From a checkpoint of a small rotation predictor.
Model: 2.46M parameters, 48-pixel images, arch convnext_v2, norm layernorm, activation squared_relu, patch size [8, 8], width 192.
Training: ademamix at rate 0.0013, 17500 steps, batches of 128.
Data: trained on photos of plants, animals and fungi (iNaturalist), 77898 training examples, 28.8 epochs.
Rows from block 3, named by matrix and row number. Rows with one number belong to one neuron. Each number is 500 + 50 x the weight over its row's rms, rounded and kept within 0 to 999. All counts start at 0. Numbers have three digits each. After the name is the row's rms in percent of the matrix's.
# fc1: MLP up (model.blocks.3.mlp.fc1.weight, 768x192), inputs 0-95
# fc2: MLP down (model.blocks.3.mlp.fc2.weight, 192x768, transposed), outputs 0-95
fc1.659 111:463458502450461515541472491572538542492483546521593631564483471575461468484489512474464526498522546450436481511447536482509488526435450548535528500537645466576405412511477501431613542443553574431441509454490521471454392514495525432427522526463500465538512560459455560442469461411484470458
fc1.660 101:450582563520576445554509529576566437547515524463495532511463435530499536569576541458462443467415566514494503648482413537467524498436508498532504511483466465582457463591573442517481455580472537446496546460485410481509545487486463452597409609498486476431559475457450522490508479563498422556
fc1.661 101:450557524445530493462476486490584494394532445469414500484561456474533488579401471471509461534467496484497425515439480527400562502548429602558509524494531576517476553512584553428538560476477602475460491425615487550577467547457457429506570617502517518451531568559480431557569512587459505454
fc1.662 106:524441404476527450519522557548454589555509601421480568483522515476529520434472494532574525518423456569520507542523496537509537441492540501504550440491532435527531452574490487439526408503413470551537575460456448505431470434589597575533480441524494479465465499572548544499475542518421510482
fc1.663 101:476544499483454497507459419533551431447403524476523567550519427527557458542416535537476516506465516524541508475468472587493461586550562454489490414470556465562369529566488495404515515521576503535564495404511488516577530485566459470530555529423523488375585453491473554495576422541504458550
fc1.665 105:523493478522527563468475434539505445389490546483484522543510435436581511493454468521409551502534565562393480478560459472526582583458498504541549490464418525567407436531536448519483440486455485502508480427522525431384482602567561471542457512487610515417482443590587563433538553546490463534
fc1.666 096:468521485440397574541551533626590514550591478463560529424529420502432587520544538447431534517563471541519531525425609501455534485460536504507521493473493552537553480500453403462666599440506481465475566440532547542461437445556519498478527505495506546480449520442490462446515578477516573492
fc1.667 117:529437526540494517554513457509598458502541539521433500412586530432547480475462519525427498439506490462419514514491448469507489481565465520602454372496524551554525542536519446539618512460482482472441600521454468504461401472541584467525539503559598446528489391484541562482572498481542508438
fc1.668 101:491541505505566568488523484511476512575528386408563459541491533535441555515456515445434466544530526502509437444556483557444530595489600555541456528515497446565434426659598441404539536483599543516540468451548482419549464491494530488531449499460479538486467496524402462556498558455517504462
fc1.669 110:442561445362550548466427422438467518454470486462487628474521485465449565538471650558526398430583570471519532520500502467496476467458545532538612486449431488441461542567459377461471455550564467493428559444424409516485546517512455502618479501552527486470544403488549484539512542507546451498
fc1.670 101:517466499466531499552528504499596561545457552522496447492390585549518574532438497571525439576506445529505601501414500455456483463548565471513538523562536448472538441454510451493559537434430529481462499504468433402613506467426520649454488478477436527484416514481552491469429580404550586493
fc1.671 103:503412548555435468548603536520586567500513511619450472541494537481481539576462510451451551598493480476521415376508500505482566549611552492388481419427489509606524516491427515506538523471509526443485593477453489505468419434568530474518466486443496546400484408573581565521386485475504514441
fc1.672 092:436536510421518526519443546433521492538550493406507495444506590518560451564543472502486446555424556536530477379493556501522559539547419513602436443477567539572467577596466424526519483558530449562436603493487503495474423464437560418506546489520555532550597440489524574506515502494532534441
fc1.673 092:472540553470561522508531515462488430577485449446518552594533454573539468544406580583479414527479526513410544585529416513499502438521547493630431459495501499507476423512553467424489495540533480515493531451463554418513562529402435487448467599544477534482473521530505480497422592530539418479
fc1.674 106:392494491472477495438390538502518472483398476447547606573517576517536448606497532513519493487490542501443522504587492410498480547546449448455461503480486490501440467499560524447490531548542543562521500523457532440462487444552549528446497407526552362452463562501529638490478530537516478482
fc1.675 094:480547449582429582542539517531587552556431452514547475506507435471437520462473532503426520536607544469528490548432440520437555515601508525422475413433582455493440520530531490504547490445562507537560531439562460572472551558531518551469515546465517588425534416604574424454522522464491413602
fc1.676 106:518527600496525499545450473532477512522523569508458505502463469482515529436613597546546416496538466449476436564492498400494531528553506457391451495525528524482509557423483432488533498521460540421527596465534395515529507498543492451383472552484503506461518470518539515503485488426482578454
fc1.677 108:462455538542523507498505468494479452488475515497580492458463453533465439519467521478549567477530574436495504508446488475460481521563382561409575511495495387465518592490537457437544570540461635483462522500464509537548435468420486509461518507487451519485526504541556454527454529474508562425
fc1.678 097:502514570565463536526490561446534533467554491555463514499533440579513447503514595507482393480515461430525462506459449434493534515537393535564452577502494550451531548444568495482485541511496466559601554464502452576616514482470500422431452557528505485467424561565577456489563497525450463492
fc1.679 091:446528444470571453455567477513510507452473456414545536494465420492571483541511525522531577601535593524507572480447425543364560524467528562408474487531554412475523486549577530520460388454539568571496494525500531406499541537520478552491435537474438545428493490576465525548464514477459485502
fc1.680 106:517441509429461399562537529582454514424457564587528496494511519575501503411470556522459497513573490403503441499449440489550397464452394511532594548562452468514498589508555484525588487515536554457462548427492437507476467456502579532488413496511531424489557513504471474467427502519558469482
fc1.681 101:504462536538502473527588482522461495443437458464518531466490542458460501524563596475479465514445577467491448478514452437508480520507537400479612483524486470604539580508556467481565501487590510465450588574529487545472467499508526517481512496490494421537434459490532516469547514528497399447
fc1.682 098:450457457471531543551546591588534501606552500491451458454475568513399504571470513525474494528463644492441505527576475478463520465439465546475437475497541553514533508505504442517596582499505554516422599413420556417503453536545538389572501463412446420550543499455499506442483518528585449534
fc1.683 098:519520469503527513448480440534527615542509490511426508574535578490496561461461517514458520488542449549397576414520418406473475553530527544502583524502534527458422393582466519431537401593536518479554514469492482467516534467496480472530491544567427471445498487548557463541568515528389522564
fc1.684 091:435496567441494599404493482501474539457431482473556528532548535566555560466491550532450540504481454547441424517477438507411500538442499495527464542527536570519501451568495476519564482504573599354422484451503462550496511518500459466551367555418432534468503431581479475537573461510490450478
fc1.685 101:490508569460481446483554506497466506448426440456551437483538544465520460618593492580482494509550526510492501399449574509554457552432472546591561513523500420491520429500457427547443539488505480470544581486535505444485485520524550478522424574462591454538415456629530521476397453457517466436
fc1.686 097:467513530487553464589524542448524472526518519521504467433480472467529526515475531505454523531489546576523567445451540462426509476500443540465385526536376532509540560546521442425601432573594479402461558561504544529561506546458479348441508500563481482556501520496490419482569508482479500390
fc1.687 105:553573532475595530557482501590480460535560537506538504600485463476517528509428508502437486421472526476457576516471405481497512561491542535442498428515530483485441541564516432556472495470456522581498516440615472509575468486418515504515524541514542533536552472467464497421535487569543530462
fc1.688 109:530463498501500471487479512467560551538517454513590405460452511596492478531549538518397547512527478506547423457487532581457513454530529447524489483418507565500479526514501429493629512498463461516424593413529414485520407384471509552495445453432585439560592497537517529472468456526607509427
fc1.689 101:513599529543429472568514557556575433424471539529541591504446469498438431527516515556407474555573561476521532552523488521492468521421589557474563493398506451497492520478528411517567525457562456466463533420560516520426425557494592512534484500527645511427549508492435559514536494552538380521
fc1.690 095:480584527468409516513443564588439490564578492532433482419534532568398564498512555487503462580551475536476501498530543448508466473470577481465444458518434485568563591510412477425609556479460509494485437490516508539575458439466528500493477503472442567453514595452459431535576529486493473435
fc1.691 105:515601492528572598537535483594577507510389541493421629523417473453443420553444491473491482456462534466515466469548436551397587593520413528530417518415482539487481463557550541553452482562463458394549501440528469588495544513567513436541440462437505432529495480496498485499403459543482559569
fc2.659 108:465525495550493516549536419519552401532459472403612559579560501451469549424376457400506463574527493484498497534470570567487509471431568486511374527450368414431512450459453489552522484412584442509526434426548508528409581569488513464461445513458553451529544435530587539468543622474528576527
fc2.660 104:559408539493594484476441497481435566487497439489489489509562503554571463495445541493450491461448559522518498481415444530493425605547514488472458432496567476569537463510517457483472470571555517590500476504504495530508427504459437464517543518519475515545554600513437504465485484524424422520
fc2.661 103:490487475487499513600448519501520456551447504522582441544612532424471525426528480455497499466451474601526518441571466503428560422557517508475415465436495564507593490400537567502616536444484499468506518507448553587584573513520535564525480519500518558574623492432468507568460523488528483466
fc2.662 100:565572525469477472545495502503547626550425489519535394607536537519494541545483616487587432544511481455538439561537456573468495546560515522447488506538492502495501532434428529401541514528480492514505637549535503456476490415519494541450511421461498455573539521520475474416484569526476410391
fc2.663 098:517470415545399505489545443500517442560449445571490532469629479457474508493504454546474521491601511514523456425418443470504346633537461480527439544510594436500468444559443453598520486560493498586501444546538497484431524504487460512540461558495498461619473416534416496485526491501555556504
fc2.665 099:481490451514419441467416563479511410454520506514521520569509498423422568537471475495465444503490475517402492627507587497435537506390536519498504451543428520500444437439535495458460561521499489574519489524468519560494555479581562506516418578478479445565466572472545476574407496532476453488
fc2.666 099:493509432562560454502488507589425493441444524375515458441412469477403591511492467505512429431488565485474474504492486523602497495530509517368551479489455485468546484546498455535556491457534507468535598462552538522483431578456364560470546483565589425514414455526537491456597523515502536456
fc2.667 120:513462509449545405409527621489479577582537576430418523539483487482483488582530438468495533416535528441450477446480485491490478393561472467447558492534440526583540497434468510553575565562572560518468548511509472545469552446573486517448504422519477432504495479554471493388569536513488537521
fc2.668 093:423543546533517492597536547533548430447551483476540508512467549524578570369439556507484442597521617476559480543521453557528595521467472488457447500437558456601516535576445588613482443385443462551502537429511524507531563552469404554461519572552458501503469484528526496480492494546472429499
fc2.669 107:454541547483472531585484527504475556469602510533499584443454538527545516514563535492450551505418400521493516585528440518538502555485537502607487470478540470493450464567529525524527459481493450433501510500591469445594570508526535460570586477464409431457513563569515565499521428502526373512
fc2.670 103:557527513426525520441452459469580524438468460554482481605456470489478442612539548488621459469530573419499436506503546568490513578486510523426506472550457518439494523538586463439594529481509537435537554583479547484570479514543448493402430503469430466479485479503406486493598459518506508488
fc2.671 106:489453492548499567477477512517437556559533504362519573382446479390482470441474397467545495436449501547466494510435531480485496570500448456513513508542479536524525610388471456625525486462494547489531379467480465452548581471496454425450579428524461547583451499489533484491638426463479469529
fc2.672 090:584536592426478523427422536433475560438556561538491496527473478560448485481464493504544468373548498429406656572583548480477507448454553477501586543599460541519437497457586573515550563429464472453483522546462527507495531517527525438457465442505456542462501458457481541520458446479485453495
fc2.673 095:572490531577555491473531510481527550524498461617474536500493471500469458532522506467510498449554473560523438501471483506498529566493553505516441486527553508501508478511511416389496502485552488440526535486536488445584483523614426556462471583544485538550517529499465503521416463454480512576
fc2.674 103:467557518506574502500589451494471553450425584487450502441463467506503501477507464553535524576471478482539473531574542463542482588519455517479473511497513457492503453427438543500525506581501522497483537504515437465564517443482486491568544464497455395372562561547504560515564526491556446461
fc2.675 092:421485456478501532510517533484529464500445486529464465459514446520571536479496423519433572557561450445521494423403534468520466535469465514632403524508545472578557474438453540499415479540473534531473424490508441618442511458527451537415461487530484607565501486508400488397458527482560552570
fc2.676 102:482523496534503444540490518504433524406573592522489568481491419598535517470508498486420476546462493497517456452397425587508448517445474444609421507493473463530497457487525544531450498565408502443478561490420468539528408480548504506555486539533480499428462486535525485454480469493480632563
fc2.677 101:538447561476573554480603519532474520450527523547544600425524482497468509533466437514522421473468455529481405481606481509512544539529450452417477483472520538523572565583586443409510530488480553483496490521508463462563517429459471572502467479466531549570437453487387445516515553550453608462
fc2.678 098:424500507514501461556554505487529496473473483566521570552520545494469521438475464450464466562535419616549449472519445526468539481577565420613418535473605474488555552491549561474471530489448468465504555497435508602510513539590482552517509578508506521443557515485463491587487516451523585515
fc2.679 097:491516503550460452428433498566539551548470521474526544514534432466476522410598483510510532433437527562458584450491465488549609506447553516476522517539546519506491579500475396533589498479557535560562518503549558601492460466537442541538539496580486431522457564552453479506548427513542490553
fc2.680 101:470506541478492536558434455513549469525590563528552503459488526522534558457350496458582505450487495429549487430461507488462490531450589470510515571413375464564568480515451513508537458484523532396458502412459509516524619571508422472466488543527466381550481478491567469443574465481481413509
fc2.681 097:399495584503556518467585515507567528529539547487473469488512513500478539506533603465525590382458481511440534553470393527515508454526413495530550441497376539567535427512503458496665531496571509444497512431477496567389471531596469501557567514521555503466458485465560524444450561499508483441
fc2.682 096:561606523399527538512562458425515517466474482510417404469417523528500445530584507506526475563495539641493487529469506418410584534486467493472450450529473488494418491492527597473469491504468472422498500536498519504548464472484408426528493464468450495524549445491379572553472433516475444445
fc2.683 102:474536475487561393454539509428443457557459425473521509398511472509504447557564547419534498473477473478447452461414495483473509479475526574447593518580533505525414551494471474605611517503546431516504499576517492489465471421483480502445529488446441470495496528596531504535419547516500419478
fc2.684 089:587428537504554430562495426496477448513525453552476542532521426488456524425443549406517468519536446526534508501455583508465447528448459446474454549467513468397516600505511453543439481451504501509518480456450469476564396556535369556515492571509485487537523477551498558508444408509486533476
fc2.685 102:417452451422510463473514446370579516507552526502460530582450557567525397518469447539572499565438556631561473509559481459469505532470509502401427510527446437532491527532470563453524425487576507570496478504509425429485490431521514448521516563394387523499510558462524496535407471549554435537
fc2.686 095:526438448432420474479529561417443509586530422519434515431505421477495475479534444554527434564490553611473482510585481489450550455519419485473483463605513541569402464433472542557533499549488498522485439564513535588520500415490459428480491521525416471479471503468469548598406439569468533481
fc2.687 110:417555569473522505495487528511460569469543476468531525535471486551550531518481552494515503464437502493532491537473535468505453479514476465380433404506507580476543457479486538519473484579469519605480543515492585436487590522475445478561509456498508568469522591509518547594484407566471431514
fc2.688 103:461438492472477479455462456456512478536476521528440533439456461498451493574424491519672396533498533550512505417563521451420468436515455445479453533503493574407535528409574502448515435432430538369440373500499553564461526417484478500492445509513516492479548481427463419477560552499586506431
fc2.689 101:584523494494591452443543499519517605468470575511494528573545529377560471511436381521495517474427593433524366500520476517555501586524405489405511544479458467455552520525426471412559477504491490473484497461557462493444462517527445464518487413499569486500437576546529538467516483487392484559
fc2.690 100:523422534515473472420362444554522474472530409494563502428512509460448537492506426509484485450487462493471460525629480519574553407563547501415441513552432474556499484516456417516600593468482513468546504442533428557447524537485473479463570540536496551493436453518532478622605473428509507468
fc2.691 101:468468529630533496487485504610484486515474425513569507559502504522436578470512443469448517527571508554502477484425465534582468515524558535467506477483514517508543508502445389493433475508493492540568457434477471516501420534470526589535512529579560487573463559555539484537444564436484583544