Rows from block 2, named by matrix and row number. Rows with one number belong to one neuron. Each number is 128 + 24 x the weight over its row's rms, rounded and kept within 0 to 255. All counts start at 0. Numbers have three digits each. After the name is the row's rms in percent of the matrix's.
# fc1: MLP up (model.blocks.2.mlp.fc1.weight, 768x192), inputs 128-191
# fc2: MLP down (model.blocks.2.mlp.fc2.weight, 192x768, transposed), outputs 128-191
fc1.287 103:156137144184183088169127091114140105134148160137165101145137142115134094098129126128129132139108161164132175097160119121153129092163134123111138130142132104148126114104138139111131126124118103
fc2.287 098:157115122170127157146140138084128117116139112139082135091113167114101130103129095136128119154150097124134146127140142108093106149149116139156119149121114089139144150166135150155159121080092103
fc1.288 105:078121119124139178142113142106143131098121154104150137108171099087133143131096152114151131120147134166152159129167134084113108134110154095125178086123102153100101098158129094103121122129120138
fc2.288 101:118095134114130186131165114108097125129156107131146129064123087090167111132106145145131146171140137104148126075113137125136140159146119173128123094091162145121104110122171131116091136108140134
fc1.289 083:076145161158113107140171091118135087119095185127118118138156062106129118110141131126138133171147127097141136107112168149113102102122136124152115117125097116101143091086130110124145145120163150
fc2.289 093:106133122146148130138141144167154077158101125091114119102141119096130144143136137127130165194097145133102167159141130098130173076128117087160115109151110136183120140165112113115115143115102128
fc1.290 092:150064122137105123133131106135137098126132150117127092141073117127119098167153155105120102158118177143144128137170167130191125106141112128116148133119143155141119120148114116125150137116082096
fc2.290 097:103095131149113119115117142126119097116167134137132133083152098159129112169130143096186162137120149153104138168154099168125125140113097111110110155171139071141154151171107157118145115128143126
fc1.291 095:129097134144098122077164132160112058113089160077115141162166161115124149167193088178125087125168097163128163152149092074114085128160133177126114118148112132138125127134091120112119123106106127
fc2.291 088:124065117097088122151142095105089092121111185095151116140131130117139134122153118094155111128146133120143178164158169172125151111149133157167164102099121133076105140109111109140128091138157096
fc1.292 104:108158160162129129145133096112152151165143137108125076159115115117122103104132072109126121152109130108127179162121145124135106106090146117084129140118150104104153110131126117149146131119125079
fc2.292 106:140111120182129138127121145124165120128098091120088117165127133130194107144093109086114152138150110138120134159104190133120108079116112107159136132110109125138079101133139141162123128087121106
fc1.293 097:163110153073094128138170140178150116168148184176106091100129149155108094105141114163074134177125135114164136127135114129108112110134107103102112165105155161143180136159148124107129112135140126
fc2.293 099:090100176113100140098106140129153134110151097115140092104092149113113090104143106122183130143104146133122116150149112085142138113166101110142145140138151128120122136154137148121140115106167181
fc1.294 102:103138176136152136152129153073123127129153164118101079115111106139166166181148109119078124129119081195112112104104137118149144107086130112124108113144157108128103109180108144141177120108149151
fc2.294 105:139118115156109137133105128116104144138118128107089115181133100126128168127113132102184112126126123161128087148108124141142113161169111106115137161100107115127110102154105131130154155116139125
fc1.295 098:127119143115111103130122073107139134115066116093142143111081094089131103120105123148134109101083138123140126108129111150144108157145146147161128155094120117136179136155170129143186105100130142
fc2.295 103:124138132099122105099141115115142150131117102149103081100134100138098107149074142131146121135144140114148117128111063117121159132125101146122116143130116067141181172129126105107149114187132144
fc1.296 097:121150143133090133156120141157140143080090109087140156126138150105124124158147056109104094147118105120101135139137145166128118140127121143155147115088117088111134118080152134135165120092130116
fc2.296 098:119121141135149122089147103143135116129138102144131166128119119095110150153117165176133135126083146107137106109131157160147165134131097142137111120132090137156115121135114121093143142153122104
fc1.297 103:114094104088121136136145097121180110170110111174119100142110123088130111111137134117144130124114087139112187178128126138090133102165126120105162134160146123061130104102121173102131140106098132
fc2.297 103:143108121161176112087094143115111095125125145112139128155089157118114141134132175172165147101100140143133147129132149185127157152134136080137147086172094124138134158151154167143143126101146117
fc1.298 097:131131132128162142082117162155139113119135153155146119093110106093145169091112097116123175104115144148171102127122122106113077184110145138170070159106100132128121139139110126137152115115120176
fc2.298 097:111136135139136156139069144115132139159095110145126113121109093103111116112135102133159123185141136111100143132131136152099110133115111195116169141121118118133161087131120115150118133150107148
fc1.299 095:136127115144104121202139101151167147147147102161146123124131124136140149126115085113105132103099114115178150129101102161149121151122124093153157144127161073073184121136113098113128121132154136
fc2.299 095:082151102126127133132151169156105133102117142126115099168100102151154111135171127191180146141105169146135120166106167132129158113145103100119124102144111120118128134172110169095155139116138154
fc1.300 097:134155135117144155157148121157132137134103093102148148147126176083161147155107146101165120142114126187102092110110147102115160163131157088124150150120153145133128121108145105120144154143092128
fc2.300 097:116115101100087093134138097121121117151129096154097083131171118170128119089084124091092073166123148094117088134146083131113133137147122144098113162109140154136156134133115138147095095117129119
fc1.301 097:116134155131130150098150105128109107128150140114126122141162137088145094136151121137156115124106153128103127173104147146112106130115112150154120070165116107105061141109118063162085115110134102
fc2.301 098:140096101138123108143124116090122146119127116160139149115146134093126157167125121138115111138087148098067130125108122107138131106146133094104114162144130130128159130140157137142157160129120134
fc1.302 091:078157128127132155149147114057174095151168160092127111133134142130081160116121140140129108201133120136116134155127139137123155125123144106137130106144120097160113141138118104181116116143121102
fc2.302 089:127100127126131096139146150134159106123139145080121133140143166153175101129104118135077164101119103130101164135132154125107107100134135132151155145105109101148144090142155095168109117114127137
fc1.303 086:105119162123064096149167175105128082119139170131156119130127159084106173144148119118150109152118122117131155131110104111146156143136127146097116163144149105145142138106148133101134144149128106
fc2.303 088:142114156144163091143120125140110131141117129141153086089104174186154082096099146132106147155148111137086119133111151106139121100125172097107135092147158145155159115137191140144070091137113143
fc1.304 100:108105133141124101136151073138115135092138107108182116150153194138139117130114155081157129121107124102137124081088138141118167168137137095130106141104148121120093136087089150117118131120104155
fc2.304 099:114181124157167141105086128171129116127122108112152170125134126150105164138092120163159140130099159132106108132155132099144134117148127096137158114139145124160113130133131121108123138139144147
fc1.305 095:096114112166123136124135153104141138138146130135091105115120122140099141131149128176117152123140134120133170151121171110114130127058171103123154130155151166106154149150113081132092148130095169
fc2.305 097:131175149126071119180102094134141135131128156136075106135072114087097125088081137141104113140135128142133128116130131118094110130159159123134150125114184113108166105120164168109144166113142148
fc1.306 098:134082144119122179152152120121138138067144148137137104132140114123119103139129101148136134124124135025149150095128123111106146088156126138162137096163125124125151131123169098111152139108080117
fc2.306 089:100051126135146159099151097171097139137135102137118126095130176113124106151154159116104124129094183080122108112112098168156099119171152107059131134113115143141157164137147171140121140133126144
fc1.307 110:153139126137127155140102102155134130124141096095116118120142141113144125159135108119133101130151099128115123121132115143129078157115102081142136115173130115102068108176155167096173135136088094
fc2.307 111:145155081149161156160131127138130123165172146127183120101143181125068116096115077090125143129103113139165144083134109118137168106160150139113139137142125167139119140120098159123097117180100166
fc1.308 093:118127126115106156140126114123127135131139155154150104128119103121079148133125105125112091167134124138106108171119132127156168099113127105121160148131132117099106138106111129091080108122095120
fc2.308 099:135128162135149128144132100158101135114155125116088141101095107117149134150125181128089116076161144068098141106111137132125076153159138096141115109119101160118147149106165140096137129081108107
fc1.309 099:097115105164090121159140093139144112111082139154188128131127126077118110131134133094101130156091106132093111122150157131106158152171163148181107174115157110130159120100138134137169142111129119
fc2.309 101:144160110166131142179133109118161143116122155173153097186124132138155098082133130155116102119116116095128148158123127180140138127100175152094131115116107085085112157127136122139165085095153153
fc1.310 093:160138138127135155084160128101167147120106095104149137119115099101161134153120143119113156171142132105143128139110123109136154137124154114097139108177086086150129122134130125157125129127095088
fc2.310 096:129107148141121148136158126158113138122111087120096072164114122127125165098128157107152113128077115146130110170121103122160136125147127105159151098157125166150179145111144071128167097103170114
fc1.311 110:113160116194162112118161091123100161123099108128094111142094155062124123144188144155112136110128131094144135111118137140172157109154102144137130122097103074127125095115102146085147102183101133
fc2.311 100:137106128095164144107159168132105147082130108113137158124158152115135141091101105137105131142096097126107132139118114128174157094119139137107088104105088137158094107154144199142096113118085083
fc1.312 102:130137132152132124093172097082104151102170148112148138137116137138121147147081088112105113151154116127145151130135149137154124091184104139093144138148156142105091109127139138153140125145087110
fc2.312 100:132092098160143111103106106109169133127103125115125120109147143153151099137141152080125130137085124161094119088129143129124122092113135157150133153105109116178111135146104148116075143137098092
fc1.313 104:145125128136143136154136158114139151085158154113155136101121128150111157102097085148136110129145170130121136146123094171156155137084087139148105097129122080095144141118137134152118146123117144
fc2.313 106:124142175091129106159149125114090158160146142167141118137108115136077138117146141167163152147125128122130128144107098147162155110142109185117130147131070102080159113095094085118145139157173124
fc1.314 092:073124138158162088137172108131150138110161131087132130153133129084098067091093111136143099146107160120135145119122118147186111113160116151097174139117119135144119134097116112115170127133111140
fc2.314 094:114100082116179090141154179153157127125139125106177108068147168095116135116155094156141165106102142137104130107113100070119110122140157127145103139131141195131114089160120140136104140103152113
fc1.315 101:138148100149124096169131113108176136115157143118107107141126110108089144142138089171082122132157162116057158125122100120092131165136173146106096146117135108177151133113141111113173159121147149
fc2.315 102:136110118147112110110107103162112100173124135107148163172114113157108125144142129119099127085124124144126102090137157119110133141140113102149104083133128124134127170120130149073144099076129123
fc1.316 098:106091138162126113139156119131115191105136124158165098094150110100119051159175152148160150152102139122130150132087129145117152125130150098146162125077148097142150184133158099123111155115127157
fc2.316 098:156096140170112139098148121159136132149099096158103102130111116111107155083100118122132051139129183138094107119115105136139139106116130083106120150121144100151129098145144143132105134121136126
fc1.317 107:111098162154104126159173069128149134140147137166109116121090173094123134104153141106108094148092115149127154154142119159100117123118119094152113105108187123107138109124165169091174144141150130
fc2.317 104:139137109188161108168143097133122185158118113175169109118130128143128048107061167169105139145157113131146124167106138126160116140130103110093102132118114128123135108179137120090111150109125149
fc1.318 105:133101135094073087155119092111134094121102114128124136145091133110138141157098143103096130132091147100094127128140153126086143136155134137174104196145136134157148103137173154129188140138089122
fc2.318 107:110111122140115116144144132131117152115164109165129092123115135107120073101121111122152111153070110117147150120131079122099140120150167111106155098140133111094203138120100111124118101151088165
fc1.319 103:147127118115148131122091107144151131181106110121164131118118178156117133126085144109153145121127139101173116100114131142127093138151105131157086141130141143113117094130132088148086143119099099
fc2.319 092:093158173101125142129150121133141141109163111119126128098166144124098155135120141154136108142101145131130138159116092047168134166143112117157101133164142161143111133105118093152130109096121172
fc1.320 105:161109106145128120095179097145160107128129152079152130091152123141097134112098065142122123116155093120125126139103095132100167130108107158114152110144148120145094157165148095117180169151122112
fc2.320 104:113113109154121139112115130166130119166109096089162135101119164123132140140117153145112095105175144141166105135132167117142174176148134090069177126077162112129131084104136156127098178099159153
fc1.321 108:154133171152100145088127144166126132164138148123122133149171138124114156161082143142113159120148076106112147110169107126135098096099128117126081103112139120111126174147080137086090098157141123
fc2.321 107:104096134070105128131151099130119139134118163110120119120121109143152123120180117120070140097114123144161076155142124113104131117165089102130101116101140157104117130110097127130113074166156134
fc1.322 097:136076144118132130140147125159098141156088132109123123135152185141142146129123124086134098155153113144126197141148104095069128116188169138122098161169130112116163127123157110151122107120127168
fc2.322 099:145152108130112081146176157138150126145112153089138144122161136137125112122105155116136161092111126165127102141123106122164104118083169104142126166075198143146104153131123145107113116161137134
fc1.323 103:104136094127146176137128101142119114131157081133124108161169143123118127175155151137076046148162136100135118121134139085120133123124130066121127116163152147150108129141096124138117097149113107
fc2.323 107:110123133142110130125121086122115096117143139094145109120113108090114133121098091121098163065134111123104164115125152163104141133177117158093137094140078094128175082144118164119138101131103119
fc1.324 092:145129125123186152126113107155115171124135128098137149145171146119133160164112141098127105167161122156121151122087155107121088093144144067111167127169128122121133154150114103094122155170139142
fc2.324 101:133131107105148134148139113147100132168178144089102112108098138130082106104127111134061143095142118160131135098116135175085166135157138161116119091136124117128138089104173107172120128127107128
fc1.325 090:146109164125163087125101125164162111088158115144095092126153156114163102117164150117137111110087129108151126128146122144132087142107146145143141102112140116127112143088135123107173112136130098
fc2.325 090:156146108172145135135155102149118181144166162157136134127137133111096107144132120131151136105176150157127158163105097149140101133163142156087129110122101130134134178151132145111101124134157139
fc1.326 092:142126136084138132110122148104136138126149171121137134146141144120121135147136155137128098138172096146122089106120083130127147093137129135101142149127178101106109124125133151080130110103110110
fc2.326 088:115109104115171138137136094156111111113127133113117128082148141120192152116146158097074120058152111105162151082134144174132091117114142141118129129119129160101130154121114141144145206126127072
fc1.327 106:110096111127121152125155125133156128133135101085101137179142113121172125149098136163132143136084131124062135103137171108133119145104115115157127118149112105132140119169106133133133147109146139
fc2.327 098:140099137125109116117138102116084115119134127149167131115105136183106128159165104172152165154105106123117125063117127148128167108096147154143115131162109127136116135126113169128162089157104145
fc1.328 104:115166141140134173169108145146174117110145145113109143112122153154104142120152109102108094117114112157112129129131120142143114149138118092168139110138105174132165127139113127139137108116097136
fc2.328 109:151146130134083120126123065102116138133151178137138109078134120140119096094115148137121112139160123134137118144148126125084111127131125154107130153138076145125180140115096113124100088160080139
fc1.329 102:124139133127127125090113087111105110134132138104118078088149138106101132120168133100097088134151089091128116101150120108179118131146140138103123101169089177118177187144089128128113098135107156
fc2.329 101:101077115131108124104132155123138096089153134116103086110151146080129103156119103102115141121125141130137134161115149121141119085140114104150139096170107145115143147127116114114116075149148092
fc1.330 112:120149155141160139100097142098144159134142130118142134137110108155145138181119124109162158137138070099138145099099124117150179118083150115063123130094141147150088100123152094149079158091108105
fc2.330 111:136135089130126152161108140137137130107109113132089075131166138140182158090185164099129075120140149125151142145106133113161066096140146127117132148147133142152137131142175101145151126117103136
fc1.331 114:107177105129117102105127134117153172105119127129163140076143114111081152147168112117116133130110134082160161140122131154135121127130082110135110127116125142117169126166143119137164152147053090
fc2.331 116:137144157162127132139116151137139103133123121113134087146089162129166094132129149163161101124140154149115107191121133129131164081137135119169148160192115121102116169150116158123159101110138144
fc1.332 110:075137112159106138131151119157155122115090105122199123144133121067134103135127152100126130123137131134080108106135171123131095125138131113162095147124112099170113091135149073135115134112079093
fc2.332 110:179154106137083177095076094141128091135110091143133100182117090178140132081095125144124087147093130134138126127112098172096162119139136158141136155101141130127123147126130110127182139125125140
fc1.333 103:122126110139142101097121089066116091109133099110172127141123129133073147140134169095125088166144138125110094128132158142157165133128105099165148122136121151132096129124112091071117147140118115
fc2.333 105:133139146153103134134122128155103138150182156127127176152101104113147099139114144134098133102144106124114157118133146143060139152127143149116108080115132140141101140123111138072156117128094103